Weights of a small self-supervised image encoder: 32-pixel images, soap at rate 0.0011.
Rows from block 5 of a small self-supervised image encoder, named by matrix and row number. Rows with one number within an expert belong to one neuron, the router's apart. Each number is 128 + 32 x the weight over its row's rms, rounded and kept within 0 to 255. All counts start at 0.
Before each expert's rows are labels from the 100 images, of 14976, where the router gives the expert most weight on average: "patch colour" is the nearest of a few named colours to the mean colour under the peak. Only what is clearly more common there than usual is listed. The data: photos of plants and fungi (iNaturalist).
# router: slot weights (model.blocks.5.mlp.router.weight, 8x384, trained with AdamW), inputs 215-257
# up: expert up (model.blocks.5.mlp.up, 4x192x384), inputs 215-257
# down: expert down (model.blocks.5.mlp.down, 4x384x192, transposed), outputs 215-257

# expert 2
patch colour: grey
router.4 [146 114  90 182 100 120 131 106 132 176 139  93 121 133 145  85 134 121 148 163 158 156 149 152  29 104 159 138  93  96 123 196 100 181 154 124 122 123 142  93 131 137  91]
router.5 [112 152  85 120 125 160  77 185  55  86 116  94 157 131  91 141  78 121 136 133  82 114 101 118 177  92 150 129 106 165 114 125 160  96 158 114 160 115 191 159 165 118 115]
up.0 [ 89 170 149  67 102 122 128 121 113 130 146 185 100 113 124 183 125 151 133 144 189 107 127 156 126 132 111 155 104 127 151  67 189 141 108  93  77 142 115 123 100 139 173]
down.0 [155 114 170 151 137 116 132 138 143 101 119  63 219 129 139  98  86 131 128 150  71 107 110 157 122 107  97  93 108 113 147 153 139 133  96 167 127 140  90 129 135 118 151]
up.1 [ 95 111 113 155 121 162 139 126  75 130 127 135 109 110 163 159  98 114 128 125 180 117 145  89 112 122 127 106 107 177  85  87 177  27  99 102 164 149  74  94 121  98 129]
down.1 [119 183  98 144 102 110 126 131 161 104 130  97 157 101  90 142 198 134  97 143  79  93 171 123 107  99 135 140  60  74 156  90 161 127  99 140 161 103 157 115 137  95 137]
up.2 [ 99 165 147 110 111 158 189 113 149 115 150  85 121  91  79 108 136 106  96  79 114 110 173 123 138 128  38 104 132 154 114 161 137 121 124 122 122 109 110 147 148  93 135]
down.2 [120 136 166 151 153 220 109 130  63  79 139 135 148  72 101 144 135 127  72 159 155  69 126 108 124 180 135 172 127  97 111  94 143  91 175 172 149 121 141 135 100 134 108]
up.3 [149 116 183 118 205 176  73 146 103 134 108 150  90 145 126 139  62 158 114 137 125 125 106 109 102 161 135  80 147 132 117 119 113  86 135 145  89 113 107  79  71 104 131]
down.3 [151 105 111 138  99  78 155 126  92 104  66 141  81 120 137 192 178  78 129 120 172 104 188  82 190 131 176 134 106  77  88 119 164  92  74 120 131  85 180  71 181 182 155]
up.4 [119  63 156 151  83  99  48 164 117 129  74 134 107 126  74  79 123 191 123 119 167 117 131  97 136 161 136  85 161 116  52 145 133 159 128 159  95 126 130  86 133 136 135]
down.4 [128 103  66  65 123 142 121 136 127  78 147  81 114 163 167 159 162 100 142 152 117  92 134 161  88 115 112 147 157 116 148 140  87 122  47  64  95 147 192 191 119 168  81]
up.5 [ 96 124 149 128 164  83 170  90 110 125 134 129 163 143 136 134 120 166 148  89  89 192  74 104 172 135  59 104 149 176 159 186 131 101 113 143 122 126 137 129 110 145 127]
down.5 [ 96 156 152 162 132 149 152 173  98  82 178 134  98  93 111 119 125 159 121  92  53  87 103 123 179 149  89  57 148 147 149 123 146 115 179 115  75 139 121 189 167 140 166]
up.6 [144 152  93 117 131 148 116 192  96 102 136 132 190 204 152 146 162 139 101 138 135 130  85 107 216 100 136  52 130  88 150  94  99 103 180  62  97 176 142  91 101 146 157]
down.6 [107 131 123 141 139 136 102  74  99 198 171 132 151  88  97 115 112  71 122 186 158  86 151 120  99 108 144 129 161 108 109 153 130  77  57 147 126 139 145  40 151 125  98]
up.7 [ 83 189 135  88 138 146 133 109 193 102 115 145 189 169 162  96 139 163 175  92 116  94 173 117 142 108 102 136 147 105 173  84 122 165  98 180 134 104 118 125 136 163 134]
down.7 [118 148  90 135 148 114 121 184 150 129  94 104 153  93  59 164 153  92 121  78 186 144 165 170 126  87 199  88 114 112  80 153 101 128 106 171 130 110  68 113 113 184 174]
up.8 [138 183 174 194 133  96 135 140 147 156 163 150 136  84 112  85 159 137  96 113 119  99 121 156  70 203 152 142 138  86 124  94 114 151 113 122 140  71 142 147 195 154 128]
down.8 [172 131 108  88 133 135 114 150 129 165 128  89 107 176 121 147 113 203 206 163  78 113 125 139 128  70 132 117 184 107 163 138 148 165 158 156 124 147 141 150  48 135  72]
up.9 [144  80 168 110 101 202 118 144 186 149 107 113  87  98  65 110 126 120 110 141 167 127 127 115 107 141 105 125  97 137 116 165 184 118 133 125  87 103 100  77 128 168 130]
down.9 [153 182 117 141  98 187 131 171  92 107 164 151 126 135 165 153 119 130 123 161 122 135 159 116 138 102 136 143 109 118 148  97 120 143 121 144  66 123 126  75 135 100 108]
up.10 [104  98 155 121 103 128 144 159 132 145 137 136 157 112 150 136 123 101  79 134 127 181 170 176 171 109 152 146  63 114 120  91 141  92  89  88 149 174  88 133 149 106 139]
down.10 [123 114 164 115 134 135  78 136 150 133 131 125  84 140  91 121 141  48 191 171 115 111  96  54  45 122 147  31 169 137  83 143 107 150 113 133  82 105 152 156 160  91 135]
up.11 [172  97  81  96  84 176 147 142 146 168 157 160 147 101 105  89 108 132 177 133 124 119 109 144 102 128 135  72 125 149 123 120 164 115 142 147 136 163 118  76 109  96 128]
down.11 [ 99 182 127  94 145 168 101 162  98 129  93 124 107 131 111 136 171 100 126 110 125 157  71 157  96 168  79 175  59 124 139 160 124 100 167  98 162  84 142 155 115 148 168]
up.12 [ 99 135 117 154 108 150 141  94 104  85 145 134 200 142 134  89 117 135 181 158 114 133 111 104 113 123 154  76 129 179 158 103 167 140 168 139  43 170 128 134 169 149 158]
down.12 [138 115 142 117 177  59  97 122  96 138 174  83  98 118  97 139 153  83  89 112 138 170  90 105 141 141 164  73 146 110 141 130 141 122  87 188 205 130 105 138 118 107 135]
up.13 [120 118 116 118 181  92 144 110 121 140 169 165  76 176  95 132 186 126 150 166 148  85 130 132 141 128 117 115 166 147 135 133 106  72 177 194 116 116 185 157 135  70 123]
down.13 [ 87 117 129 154 128 142 142 179 109  55  96 114 145 147 105 135  90  56 122 150 148 153 134 124 122 123 129 183 149 136 130 132 103 165 196 114 128 111  90 162 128 126  90]
up.14 [ 99 156 105  93 189 131 115 121 147 124 163 122 175 125 163 152 127 121 128  90 146 194  97 122 120 112 165 112 189 117 152 136  84 106 159 203 129  84  84 126 138 107  85]
down.14 [112 108 111 147  57 136 137 162 187 136 128 156  98 168 141 118 101 135 104 130  99 104 138  99 179 135 133 167 172 129  77 114 100 115 118 110 134 126 131 129 137 133 157]
up.15 [152 189 162 147 110 136 127 109 184 103  98  72 123 182  89 131 125  72 106 102  80 120  39  87 107  96 110 147 140 135 136 114 114 139 107 114 147  95 141 123 134 154 141]
down.15 [ 68 118 158 134 130 133 111 102  69  74 115  61 102 145 174 135 128 113 118 101 155  54 116 165  92 142 120 132 103  70  79 117 151 128 145 162 169 108  91 166 108 122 164]
up.16 [175 123 121 129 147 181 146 115 150 146 109  88  84 144  23 132 119 124 147 140 130  33 160 161 141 174 144 139 132  91 100 155 120 145 178  71 191 101  91 120  80 124 135]
down.16 [172 145 136  91 121 139 173 143 145  94 115 155  83 127 122 136 151 120 170 110 132 113 155 129 123 131 121 140 154 120 160  69 134 196  90  85 129 102 155 123 164  63 109]
up.17 [127 122 210 116 118 111 163 146 139 116 148 141 110 138 109 122 127 101  82 127 155 119 113 100 138 110 196  89 147 116 152  93  73  70 126 105  90  69 143 202 151  89 121]
down.17 [ 84 164 139 109 112 112 136  92  37 115 149 123 116 147 161 136  99 122 162 150 183 162 135 138 157 134  75 155  96 141 114  92 142 191  82 144 158 125 152 109 120 129 117]
up.18 [129 184 182 141 139 201 109  99 158 139 106  97 171 120 105 136 137  83 131 117 106 146 148  90  63 134 130  80 141 188 131 153 131  92  85 131 145  81  88 125 142 117 134]
down.18 [147  96 109 155  98  37 127 115 160 155 122 139  89  97 151 132 159 127 140 125 125  89  61 152 123 115 114 154 117  72 108 173  79 152 135 133  85 141 137 100 120 124  92]
up.19 [113  82  99 100 150 127 148 122 108 100 164 115 142 159 138 127 150 122 146 126 158 176 104 145  89  95 150 147 122 172 101 165 125 137 141 156 109  78 101 132 130 127 188]
down.19 [188 138 156  93 102  89 112 127 142 108 107  81 153 115 159 162  87 161 177  63 167 114 116 202 186  99  90 138  56 100  90 107 126 170 116 125 148 138 166 114 121 153 115]
up.20 [114 173 103 163 148 134 135 135 110  91 180  98 149 146 112 153 121 148 144  89 118 138 142  74 124 133 127 147 146  81 104 154 142 147 118 132 151 177 125 174 122 190 151]
down.20 [100  60  84 113 131 133 136  81 132 137 102  91 171 169 128 153 114 198 134 119  77 128 132 184 193  92 132 133 102 115 147 119  90 126 108  98  78 151 125 139 123 134  81]
up.21 [142 144  87 131 108 129 123 154 107 162 109 105 124 103 159  80  98 168 115 118 169 140 162 163  66 136 141 167 121 169 152 155 159 104  70 158 110 144  95  85  93 100 159]
down.21 [114 147  48 127 141 140  96  94 174 144 142 147 128 146 108  55  87  75 117 115 124  44  63 127 125 170  89 156 159  97 146 179  82 123 173 125 186 116 120 146  97 116 133]
up.22 [114  75 158 140 106  88  78 180 102 111 103 168 108 136 181 108  98 135 151 126 123 108  82 182 171 150 105 132 108  97 101 135 187  68 131 107 174 117 132 146 112 118 132]
down.22 [ 84 153 107 115 120  98 153  71 132  79 114  84 147  93 140 123 104 104 138 179 100 121 151 138 159 141 108 120 120 147 131 151 140 125 106 139  69 126 113 180 138 157 181]
up.23 [139 141 116 116 132 144  73  77 154 141 110 121 192 108 154 147 146 136 162 113 135  84 145  92 114 106 123  87  99 112 226  87 153 112 119 153 197 140  66 166 129 128 115]
down.23 [153 124 102  97 156 149 132 182 127  59 151 158 163 121 112  98 119  56 116 124 126 128 132 154 124 178 206 136 181 125  74  97 176 156 187  86 177 136 204 167 118 102 129]

# expert 3
patch colour: brown; black
router.6 [169 139 100 141 112 173 133  86 119 104 147 118 122  57 194  95 215 118 119 122 128 159  98 142 115 123 112 152  77  86  88  99 141 127 182 204  67 164 161 108 122 128 137]
router.7 [157  79  97  65 105 151  93 151 150 180 149 140  83 113 143  73 162 128 151 164 145 120 164 176 139 182 139 126 124 127 112 145 125 140 170 128 119 150 150 159 157  58 111]
up.0 [129 172 129  77 136  72 106  96 111 166 109 177 191 100 239  85 111 168 182 179 144  81 129 138 149 127 142 147 124 101  98  97 110 173 152 134 143 119 127 136 131 121 130]
down.0 [168 139 103 169 132 122 148  75 160 108  94 159 138 109 148 162 177 146  43 126 142  98 158  73 148 136 118 130 108 118 114  82 139 105 148 110  97  40 162 152  36 125 157]
up.1 [162 121 174 139 113 121 113 132 143 143 144 127  82 118 108 109 154 111 108  77 107 155 147 116 120  95 108  84 155 160 103 115 165 172  66  72  97 150 108 139 117 101  68]
down.1 [ 97 124 153 118  61  84 147 112 138  88  95 131 113 162  66 138  75  87 105 143  66  91 109 138 144 164 112 118 178 110 168 188 125 131  77 135 155 147 120 136 125 190 112]
up.2 [133 103  97 124 130 184 108  94 178 151 133 144 128 123 138  68 107 120 164  92 120 112 153 131 127 155 134 139 115 123 128 136 174 118 149 109 107 125 139 179 122  99 135]
down.2 [142 168 170 129 148 176 123  99 181 112 140 170 151 113 102 153 126  92  64 126 134  74  55 143  74 126 144 189 140 101  88 142  71 183 106  89 142 162 149 106  76  90 158]
up.3 [ 91 118 128 188 148 109 138 151 112 200 169  79  78 133 109 192 142 155  70 130 118 149 185  93 154 166 170 153 137 108 156 109 121 105 136 160 140 147 136 151 157 121 186]
down.3 [109 172 114 177 148 122 123 100  45 128 154  79 160 139  99  97 104  70  89 105  66 180 142 100 139 157 131  46 176 123 125 102 155 138 169 102 178 153 109 136 105 117  83]
up.4 [165 173 165 170 179  94 126 110 124 104 123 163 105  58  83 122 122 203 147  72 100 132 170 136 138 110 103 155 151 110 172 137 148  87  72 157 158 154  70 172 101 107 102]
down.4 [150 130 141 160 143 111 137 157 164 105 112 126  89 157 107 129 172  80 120 169 175 158 128  96 130 109 125 142 159 133 149 105 142 130  92 130 108 132 153 119 179 158 164]
up.5 [132  74 153 122 136 180 151 161 124 140 167 140  82  91 108 112 126 219 148 135 152 121 156 112  84 121 189 111 121 128 105 137 167 154 126 138 173 136 141 129 111 103 144]
down.5 [151 159 104 145  63 124 133  82 144 158  67 158 134 174  62 197 110 196 103 127 115 139 143 119 141 143 129  67 189 135 143 126 120 146 137  72 123 175 125 101 125 106 166]
up.6 [ 32  85 100 125 130 183 125 169 189 149 105 145 141 140 119 104  99 108  91 152 141 118 152 149 116 129 175 145 179 169 174 133 102 144 116  91 137 138  72 142 188 132 186]
down.6 [150 104 121  96  90  91  83 101 100 100 106 153 127 132 199 134  92 145  57 157 156 121 129 155 143 122 160 138 115 125  97 135 160 113 136 179 144  99 151 178 135 112 106]
up.7 [ 92 108 139 125 109  78 186 156 108 160 146 140 178 110 135 160 122 100  85 133 111 117 110 108 163 155 120  77 129 104  67 149 137 125 141 141 148 121 108 139  62 126 111]
down.7 [ 81  98  86 126 106  94 166 121  91 112 180 131 126  94  66 131 132 149 115 212 116 127 137 135 136 171 130  70  88  91  90  98 164 121 101 131 155  85 149 210 117 154  98]
up.8 [140 150 155 149 129 113  82 123 127 147 160  70 151 147  82 139  99 131 124 189 105 148 121  82 185  92 109 117 164 134 113 116 162 136 154 151 120 122 105 135 137 127 115]
down.8 [138 176 123 100 118 101 157 101 128 115 144 146 184 109 109 134 124  90 106 128 145 169 151  37 107  75  80  99 119 160 128  94 126  88 109  86 130 152 133 135 114 139 135]
up.9 [105  20 124 135 158 160 136 133  95 141 120 138  64 106  69  66 105 142 138 185 132 150 143 125 114 113 114  79 148 138 158 127 131 102 147 140 145 162  82 120 178 133 143]
down.9 [149 107 137 128  94 145  96 109 178 113 133 147 135 155 154 151 151 161 148  89  91 130 143 111 182 118 139  66 163 145 121 153 113 172 121 114 114  82 148  74 120  92 129]
up.10 [124 117 152 132 157 134 140 125 101 201 198  91 151 120 107 136 141 120  84 168 130 114 166 167 127  43  64 134  73 102 129  71 198 113 161 138 197 131 149 121 135 148 127]
down.10 [133 113 179 185  94 158 138 107  84  90  79 112 160 162 139 144 168  94  85 108 201 172 103  84 161 102 152 166 116 131 148 144 149 152  84  70 134 132 171 181 176 154 180]
up.11 [145  80 144 145 183 129 141 147  99 120 135 125 179  51  47 137 170 122 152 118  84 114 174 125  92 156 173 166 110  66 104 137 137  60 131 116 148 141  37  99 145 105  92]
down.11 [132  33  98 170 127 112 138 131 106 120 127 171 126 141  75 156 175 111 180 141 137 159 101 157 179  48 159 117 188 148 150  93 111 154 158  71 124 105  98 111 169 104 145]
up.12 [ 98 105 110 102 100 117 183 154 107 164 170  67 127 154 131  56 110  77 120 124 144 102  87  43 129 154  99 143 105  86 152 183 115 199 107 130 128 169 127 119 132 166 117]
down.12 [179 137  98 158 109 163 162 172 127 146 109 158 181 177 141 112 118 112 171 169 102 114  72 146  50 158 134  94 103  85 160 193 158 167 104  85 160 124 200  71 159 147 166]
up.13 [115 187 146 146 161  77 161 183 138  79 102  88 136 170  93 149 108 137  61 165 127 195 117 169 125 176 178  83  78  78  85 134  42 132 178 110 117 125 133 113  87 142 176]
down.13 [157 113 150  86  88 162 125 100 152 162 115 158 132 125 146 172 116 107 201  93  72  45  88 113  90 151 141  76 145 127 104  87 118 200 123 148 136 139 122 138 172  96 155]
up.14 [148  85  93  92 101  96 130 136 130 133 173 125 102 146 170 190 117  76 167 132 110 162 144 165 143  73 126 134 137 131 205 156 133 165 108 128 113 121 105 115 111 145 157]
down.14 [ 97 170  99 121 156 166 117 137 133 178 155  66 169 125 177 110  81 142 125 131 131 123 124 132 114 120 209 170 136 124 153 141 105 120 132 190 142 133 173 139  85 119 201]
up.15 [138 132 142 148  97 166 111 126  88 127 123 124  85 133 121 121 114 157 127  92 121 106 141  90 124  78 111 152 138  92  89 175 137  67 178 166 105 147 187 144  90 138 151]
down.15 [ 89  86  99 102 124 157 110 128 163 168  92  89 135  94 130 112 168 108 165 121 157 117 105 135 102 113 139  98  95 151 128 173 138 151  88 139 126 199 126  73 129 146 121]
up.16 [138 120 161 137 112 106 149  92 132 132 109 139  82 158  97 140 122 145 137 176 119 129 107 137 182 155 138 162  89 155 152 111 123 158 116 106 120 130 125  70 114 109 105]
down.16 [115 161 152 158 142 116 188 146 110 130 114 115 188 119 133 113 119 165 106  99  77 152 111 124 109 144 124 221  76 139  83 126 168 164 133 120 197 144 104  79  79 103 161]
up.17 [ 92 131  91  63 164 146 150 119 181 123 132 203 143  96  73 136 152 112 121 151  62  87  91 111  82 132 165 140 136 140 101 114 141 158 106  96 139  85 124 100  48 161  94]
down.17 [153 114 116  94 182 123  94 128  97 124 145 165  96 171 128 127 120 126 133 122 113 135 172 181 113 136 185 169 116 155 119 168  98  91 135 146  88 141 158 125 141 120 132]
up.18 [125  46  92 109 115 218  86 134 116 213  69 124 143  71 155 105 115 119  98 155  89 114 105 158 108 131 125  67 125 124 127 126 131 118 103 115 144 152 140 129 102 129 169]
down.18 [100  95  86 147  92  88 141 109  59 189 107 172  94 118 110 127 102 113 135 106 124 162 152 113 151 118 123  73 148 140 154 100  98 158 141 129 105  51 137 143 188  88 143]
up.19 [106  50 128  93 147 213 184 216 119 176  88 148  98 159  95 129  85 112 135 199 143 109 142  69 130 129  86 132 120 178 166  38 131 149 125 103 140 130  44 136 141 143 138]
down.19 [162 153 115 119 120  79 153  54 161 108 105 130 170 134 129 189  67 185  85 128 170  46 128 134 146 164 127  83  78 107 140 109 150 138 153 144 132 112 155 119  36 194  93]
up.20 [104 100 180  90 120 151 137 147 111 152 121  98 174 146 146 104  94 135 185 163 158 130 127 112 134   8 140  94  66  62  57 113 129 164 102 125 145 128 144 119  70 117  88]
down.20 [ 93 154 135 142 101 158 137 150  68 116 110  82 154 175 168 167 129 152 148 114 123 146 154 125 155 123  61 148  57 121 174 101 134  66 101 107 108  88 149 118 116 152 144]
up.21 [109 113 210 179 164 183 135 132 191 127 167 160  89 118 148 149 157  96 147 143  67 187 112 137  97 137  68 119 161 108 127 203 165  75  88 117 134 123 123 124 158 121 126]
down.21 [142 124 176 102  88 174 126 115 107 123 148 141 105 131 122 173 122 111 160  77 171 111 155 198 122 127 145 119 164 117 116 120 139 118 177 195 161 131 131 174  69 157 132]
up.22 [123 194 109 102 141  66 136  63  69 108 103 143 121 126 200 164 104 130  96  94 109 140 129 151 140 112 112 166  53  73 137 158 144 134 118  90 159 107 106 140 105 141 156]
down.22 [143 130 167 106 135 146 128 138 151 168  61 126 154 104 158 165 167 184 121 100  75 154 121 141 142 139 136 112 126 103  86 122 107 138 141 188 120 139  85  99 137 130 165]
up.23 [ 97 147 123 151 176 123  94 100 164 180  75  92 217  80 103 124 118 143 147  62 128 144 130 146 119 145 109 139 141  91 154 137 109 156 172 116 174 138 150 117 134 156 143]
down.23 [ 81 132 157 145 102  77 184  91 126 100 171  59  99  61 101 129 152 101 136 113 144 165 130 104 134 159 136  75 150 181 152 165 199 158 141 167  68 168 142 143 117 152  80]

# expert 1
patch colour: white
router.2 [141  80  98 103 110 111 146 116 162 165 149  93 136 146 110 144  65 167 156  88 145 140 115 167 123  83 131 116 140 137 145 109  71 145 165 120 149 164 108  55 205 138  65]
router.3 [205  88 117 119 148  85 110 122  82 127 132 166 103 114 145 130 126 119 134 113 159 190 107 156 116 186 193 149 114 113 121 120 157 100 134 127 159 178 122 172 162  96 123]
up.0 [140 151  90 124  73  85 151 117 192 190 169 149 110 170 187 130  88 115 169 147 125  96 127 157  92 119 152  52 115 131 122  91 154 126 150 107 155  98 121  65  86 126 108]
down.0 [168 140 169 164 123 126 142  97 140 151 162 148 129 156  93 167 123 117 127  72 125 133 101  77 187 128 121 135 102 122 111 108 119 121 173 176 174  97 110 176 120 117 114]
up.1 [ 84 132 160 119 136  69 196 168  85 125 147 137 144 135 131  92 129 135 150 103 110 162 133 106 115 129 115  97  66 142 125 110 119 152 133 157 181 147 174  83 133  84 130]
down.1 [ 79 139  57 125 102 150 158 170 139 118 108 110 170 114 174 128 140 152 156 155  57 206 148  98 103 127 142 146 130  73  76 154 142 152 126  92  90 107 126  88  82  96  95]
up.2 [139  84  78 111 145 172 123 112 132  77 115 101 149 149 122 149  91 173 106 132 143 169 125 108  99 136 125  71 107 127 138 179 164 152  95 103 114 185 137  73 121 143 143]
down.2 [109 137 199 150 124 168 151 137 140  45  62 121 112 154 127 135 134 105 127 159 118 132 151 119 113 135 169 120 131 141 158 169 133  78 132 168 153 156  93 151  79 113 152]
up.3 [151 167 114 138  68 133  80 113 161 160 156  87 140 136 135  81 130 131 111 168 146 160 208 143 155 109 152 115 128 119  57 120 152  86 108 116 154 127  80 130  97 102 133]
down.3 [139 121 165 140 143 184 114 114 124 159 125 139  79 177 123 194 185 163 135  68 105 148 139  81 153 105 138  90  56 151 129 132 114 187 101 163 136 113  28 184 145 133 103]
up.4 [128 133 154 116  69 146 163 126 139 103 125 105 113 171 138  77  95 145  82  86 156 190 202 177 104 158  49 141 178 131 121 148 163  92 113 124 104 148 178 120 128 146 159]
down.4 [127  66 174  95 112 150 143  67 158 114 150 107 147 136 131 146  53 167 176 142 138 141 129 147 194 161 142  48 173 102 141 126 201 132  90 154 141 137  64 144 153 111 123]
up.5 [127 154 138 174 144 106 160 125 193 122  79 125 135 129 107 121 120 168 162 155 196 163 135  87 159 144 143 123 111  91 131 124  77 143 121 131 150 114 102 129 132 105 126]
down.5 [104 175 154 126 100  79 134 127 160 104 173 111 114 156 165 128 136 126  88 109 103  96 110 102 110 114  98 127 149 114 134 124 114  89 144  89  69  93 126 166  40 148 153]
up.6 [136 107 122 133 155 149 102 120 172 145 101 125  90  96 139  98  70  83 131  83 150  93 168 103 155 122 150 126 143  82 109  79 131 100 131 144 127 158  96  86 124 113  91]
down.6 [179 149 132 130 169 113 159 136 115 127  66 134  80 170 112 133  82 164 115 131 110 161 150 116 143 109 130 140 179 162 160 104 125  93 130 135 161 130 156 118 138 109 184]
up.7 [ 71 151  85  63 175 123 103 168 106 128 130  69 166 127  51 151 110 113 102  82 126 136 130 101 154 108  99 142 137 112  72 159 101 180  34 126 143 128 153 137  94 152  77]
down.7 [ 88 175 101 201 152 135 144  95  76 123 161 106 143 102 142 122  84 169 181 199  80 101  99 106 134 150 145 108 105 131 147 130  83 121  67 186 208 136 123 128  76 169  54]
up.8 [102 151  89 165 184  78 150 119 146 131 118 110 184 148 144 107 180  79 108  94 155 138 138 118 138 124 138 136 126 130 105 109 100  82 179 134 179 122 184 173  74 130 109]
down.8 [120 122 127 123 141 153 118  75 141 142 115 130 134 143 102  67 107  47 142 134 121 125 100  98 107 145  97 136 128 171 107 133 123 123 125 196 116  77  42 178 177 194 102]
up.9 [134 134  73 139 152 198  74 145 121 161 130  89 111 187 157 138 126 105  81  82 112 100  94 200 101 159 131  79 133 154 153 156 172  83 146 136 140 128 128 154  74 113 118]
down.9 [ 89 159 146 170 138  86 163 139  50 153  58 120 136 139 157 173 113 171 140 104 159  61 127 125 161 101 142 129  91 152  65  92  92 113 143 109 144 208 151 183 160 145 155]
up.10 [146 116  85  57 114  97 144 119 116 141  48  68 127 146 121 142 124 132 118  73  82 119 134 142  93  52 176  83 174 138 106  74 157 155 103 187 167  79 152 160 148  49 144]
down.10 [ 73 164 161  89 120 146 107 121  98 131 145 151 101 130  60 100 152 158 189 141 111 121 166 121 176 148 132 142 116 132 102 111 114 116 125 191 191 123 135  92 216 138 149]
up.11 [130 157 141 118 185 139 128 132 142 141 137  97 158  85 101  74  95 166 121 170  56 156 141 165 144  75 139 117 122 107 184 132  68 168 116 130  98 103 134 139 161 119 193]
down.11 [124  77 112 128 119 102 162 109 161 145 133 150 146 113 134 129  71 110 219  87 116 150 137 107  46 194 128 157  60 129 184 118 196 131 163 113  64 108 170 166 128 133 147]
up.12 [133 131  90 142 138 138 148 100 137 153 101 184  95  95  87 134 138 113 130 141 128 144 192 179 129 130 126  90  99  95 126  90  97 154 107 115 143  75 163  76 118 107 169]
down.12 [115  93 177 142 132 147 159 123 157 135 171 103  67 186 141  60 110 142 120 111  42 132 162 144 139 174 169 141 154  95 169 107 173 126 137 126 136 160 133 176 136 145  95]
up.13 [162  91 119  80 125 147 126 175 183 155 141 149 138  85 138 144  92 132 131  98 138 195 147  98  96 141 195 102 101 183 114  94  59 140 161  98 162  99 145 145 145 141 101]
down.13 [152 118 147 129  83 153 151 145 133  96 129 152 141 165  93 146 177 130 132  96  79  65 163 105 133 132 125 136 154 106 172  72 168 119 114 128 121 186 169 175 159  82 108]
up.14 [194  89 111 156 121 198 122 156 120 119 183 116 123 179 142 145 143  74 136 144 144 153 112 111  72 148 126 171 162 152 127 149 167 111 132  83 104 148 101 143 116 121 131]
down.14 [ 86 142 125 151 186 130 137 154 116  85 154 117 174 115 197 112 103 143 161 196 132 121 126 107 140 118 158  96 146  85  55  80 169 170 133 143 122 141 109 111 165 120 127]
up.15 [117 111 161 150 146 120 112  87  97 157 120 161 123 114  96  96 134 139 155 151 118 149  70 183 171 182  59 121 130 106  97 197  48 108 116 185 135 143 101 145 144 144 123]
down.15 [137  70 117 181 132 143  89 140 136  93 137 109  87 131 191 164  86 179 141 153  91 125 107 117 106 131 119 101 130 202 144 161 168 134 107 135 127 110 189 123 152 128 179]
up.16 [122 128 133 124 133 192 119  98 116 147 156 150 142 188 163 126 104 103 178 145  50 125 177 143 194 144 119 131 167 143 179 128 112 103 105  82 166 100 185 149 146 105  86]
down.16 [160 114  85 156  90 153 185  55 153 136 129 155 181  57 176 138 147 128 105 106 168 117 125 134 129  90 134 164  88 133  66 131 103 123 175 128  41 135 122 111 167  91 121]
up.17 [139 130 128  90 112 118 115 144  99 145 146 134 112  79 160 132 170 133 145  78 116 156 107 141 118 111 149 164 143 140  91  74  86 154 164 138 127 112 100 109  81 123 178]
down.17 [112 153 152 117  95  55 109  84 117  86 155 145 130 157 203 130 189 131  98 174 147 190 183 111 151 194 110 150 130 107  95 129 123  69 132 168 133  52 119 141 118 129 125]
up.18 [122 128  59 117 139  88 124 120  68 101 108 131  81 139 152 119 175  79 137 154 147 165 122 137  91 102  88 125  58 104 107  74  72  67 177 126 123 153 104 118  86 101 155]
down.18 [113 105  95 144 120  79  58 133 185  89 120  67 126 139 155 100  98 163  73 115 133 151 140 116 171 139 137 123 147  69 108 167 106 156 185 147 112  63 156 205 109 154 136]
up.19 [130  54  81 173  78 123 134 159 121 175 105 170 153  82  86  98 165 125 142 102 128  61  71 136 123  95 121 141 138  76 185 110 178  72 110 111 108  98  91 174 153 107 115]
down.19 [110 116 159 103 108 121 124 149 121 138 188 183 154 137 133 126 182 115 105  87 130 131 134  80 101 160  92 161 151 168 134 201  76  97 103 181 160 172 139  74 149 144 173]
up.20 [118 105 124 144 180 156 139 147 119  88 102 168 102 176 152 110 167  59 147 140 138  84 122 125 107  93 139 127 153 154 140 139 135 105 164 184 103 146 146 166 109 206 166]
down.20 [160 120 126 109  48 122 137  80 126 134 147 106 164 121 144 141 120 222 119  84  67 122 142 175  94 129 131 179 172  74 103 139 115 139 216 157 156 116 133  67 109 151 136]
up.21 [140 121 156 138 108 127 102  86 160 115 121 113  84 112 121 124 162 114  62  69 149  84 124 112 105 136 167 190 146  99 120 104  99 107 106 133 112 107 140 137 139 149 141]
down.21 [116 155 109 161 187 134  98 142 110  97 128 143 178 135 158  98 121 130 172  76 133  42 138 126 156  63 116 101 153 140 136 185 151  85 139  83  85 173 116 168  64 117 113]
up.22 [167 179 105 160 125  93 116 123 134 114 109 115 134 152 145 165  64 161  90 125 109  93 178  99 105 151 134 165 150 119 124 108 164 135  77 116 178  87 158 171 113  22 102]
down.22 [ 89  94  92 101  53 105  54 132 182 140 136 139 152 138 110 118  73 100  88 115 162  77 157  96 125 115 101 124 112 135 131 113 108 127 126 120 134  72 121 162 108  98 104]
up.23 [106 114  88 116 118 104  98 114 114  95 135 158 173 130 149 146 158 138 129 127  87 150 176 126 157 107 158  83 179  85 120 163 124 143 117 163  90 137 158 112 166 100  99]
down.23 [169 134 129 119 144 149 170 128 114  58 121 114 166 162 162 149 131 152 113 135 112 146  94 161 128 120 100 161 113 163 148 117 155 128 162 133 153 148 156 102 112 114 149]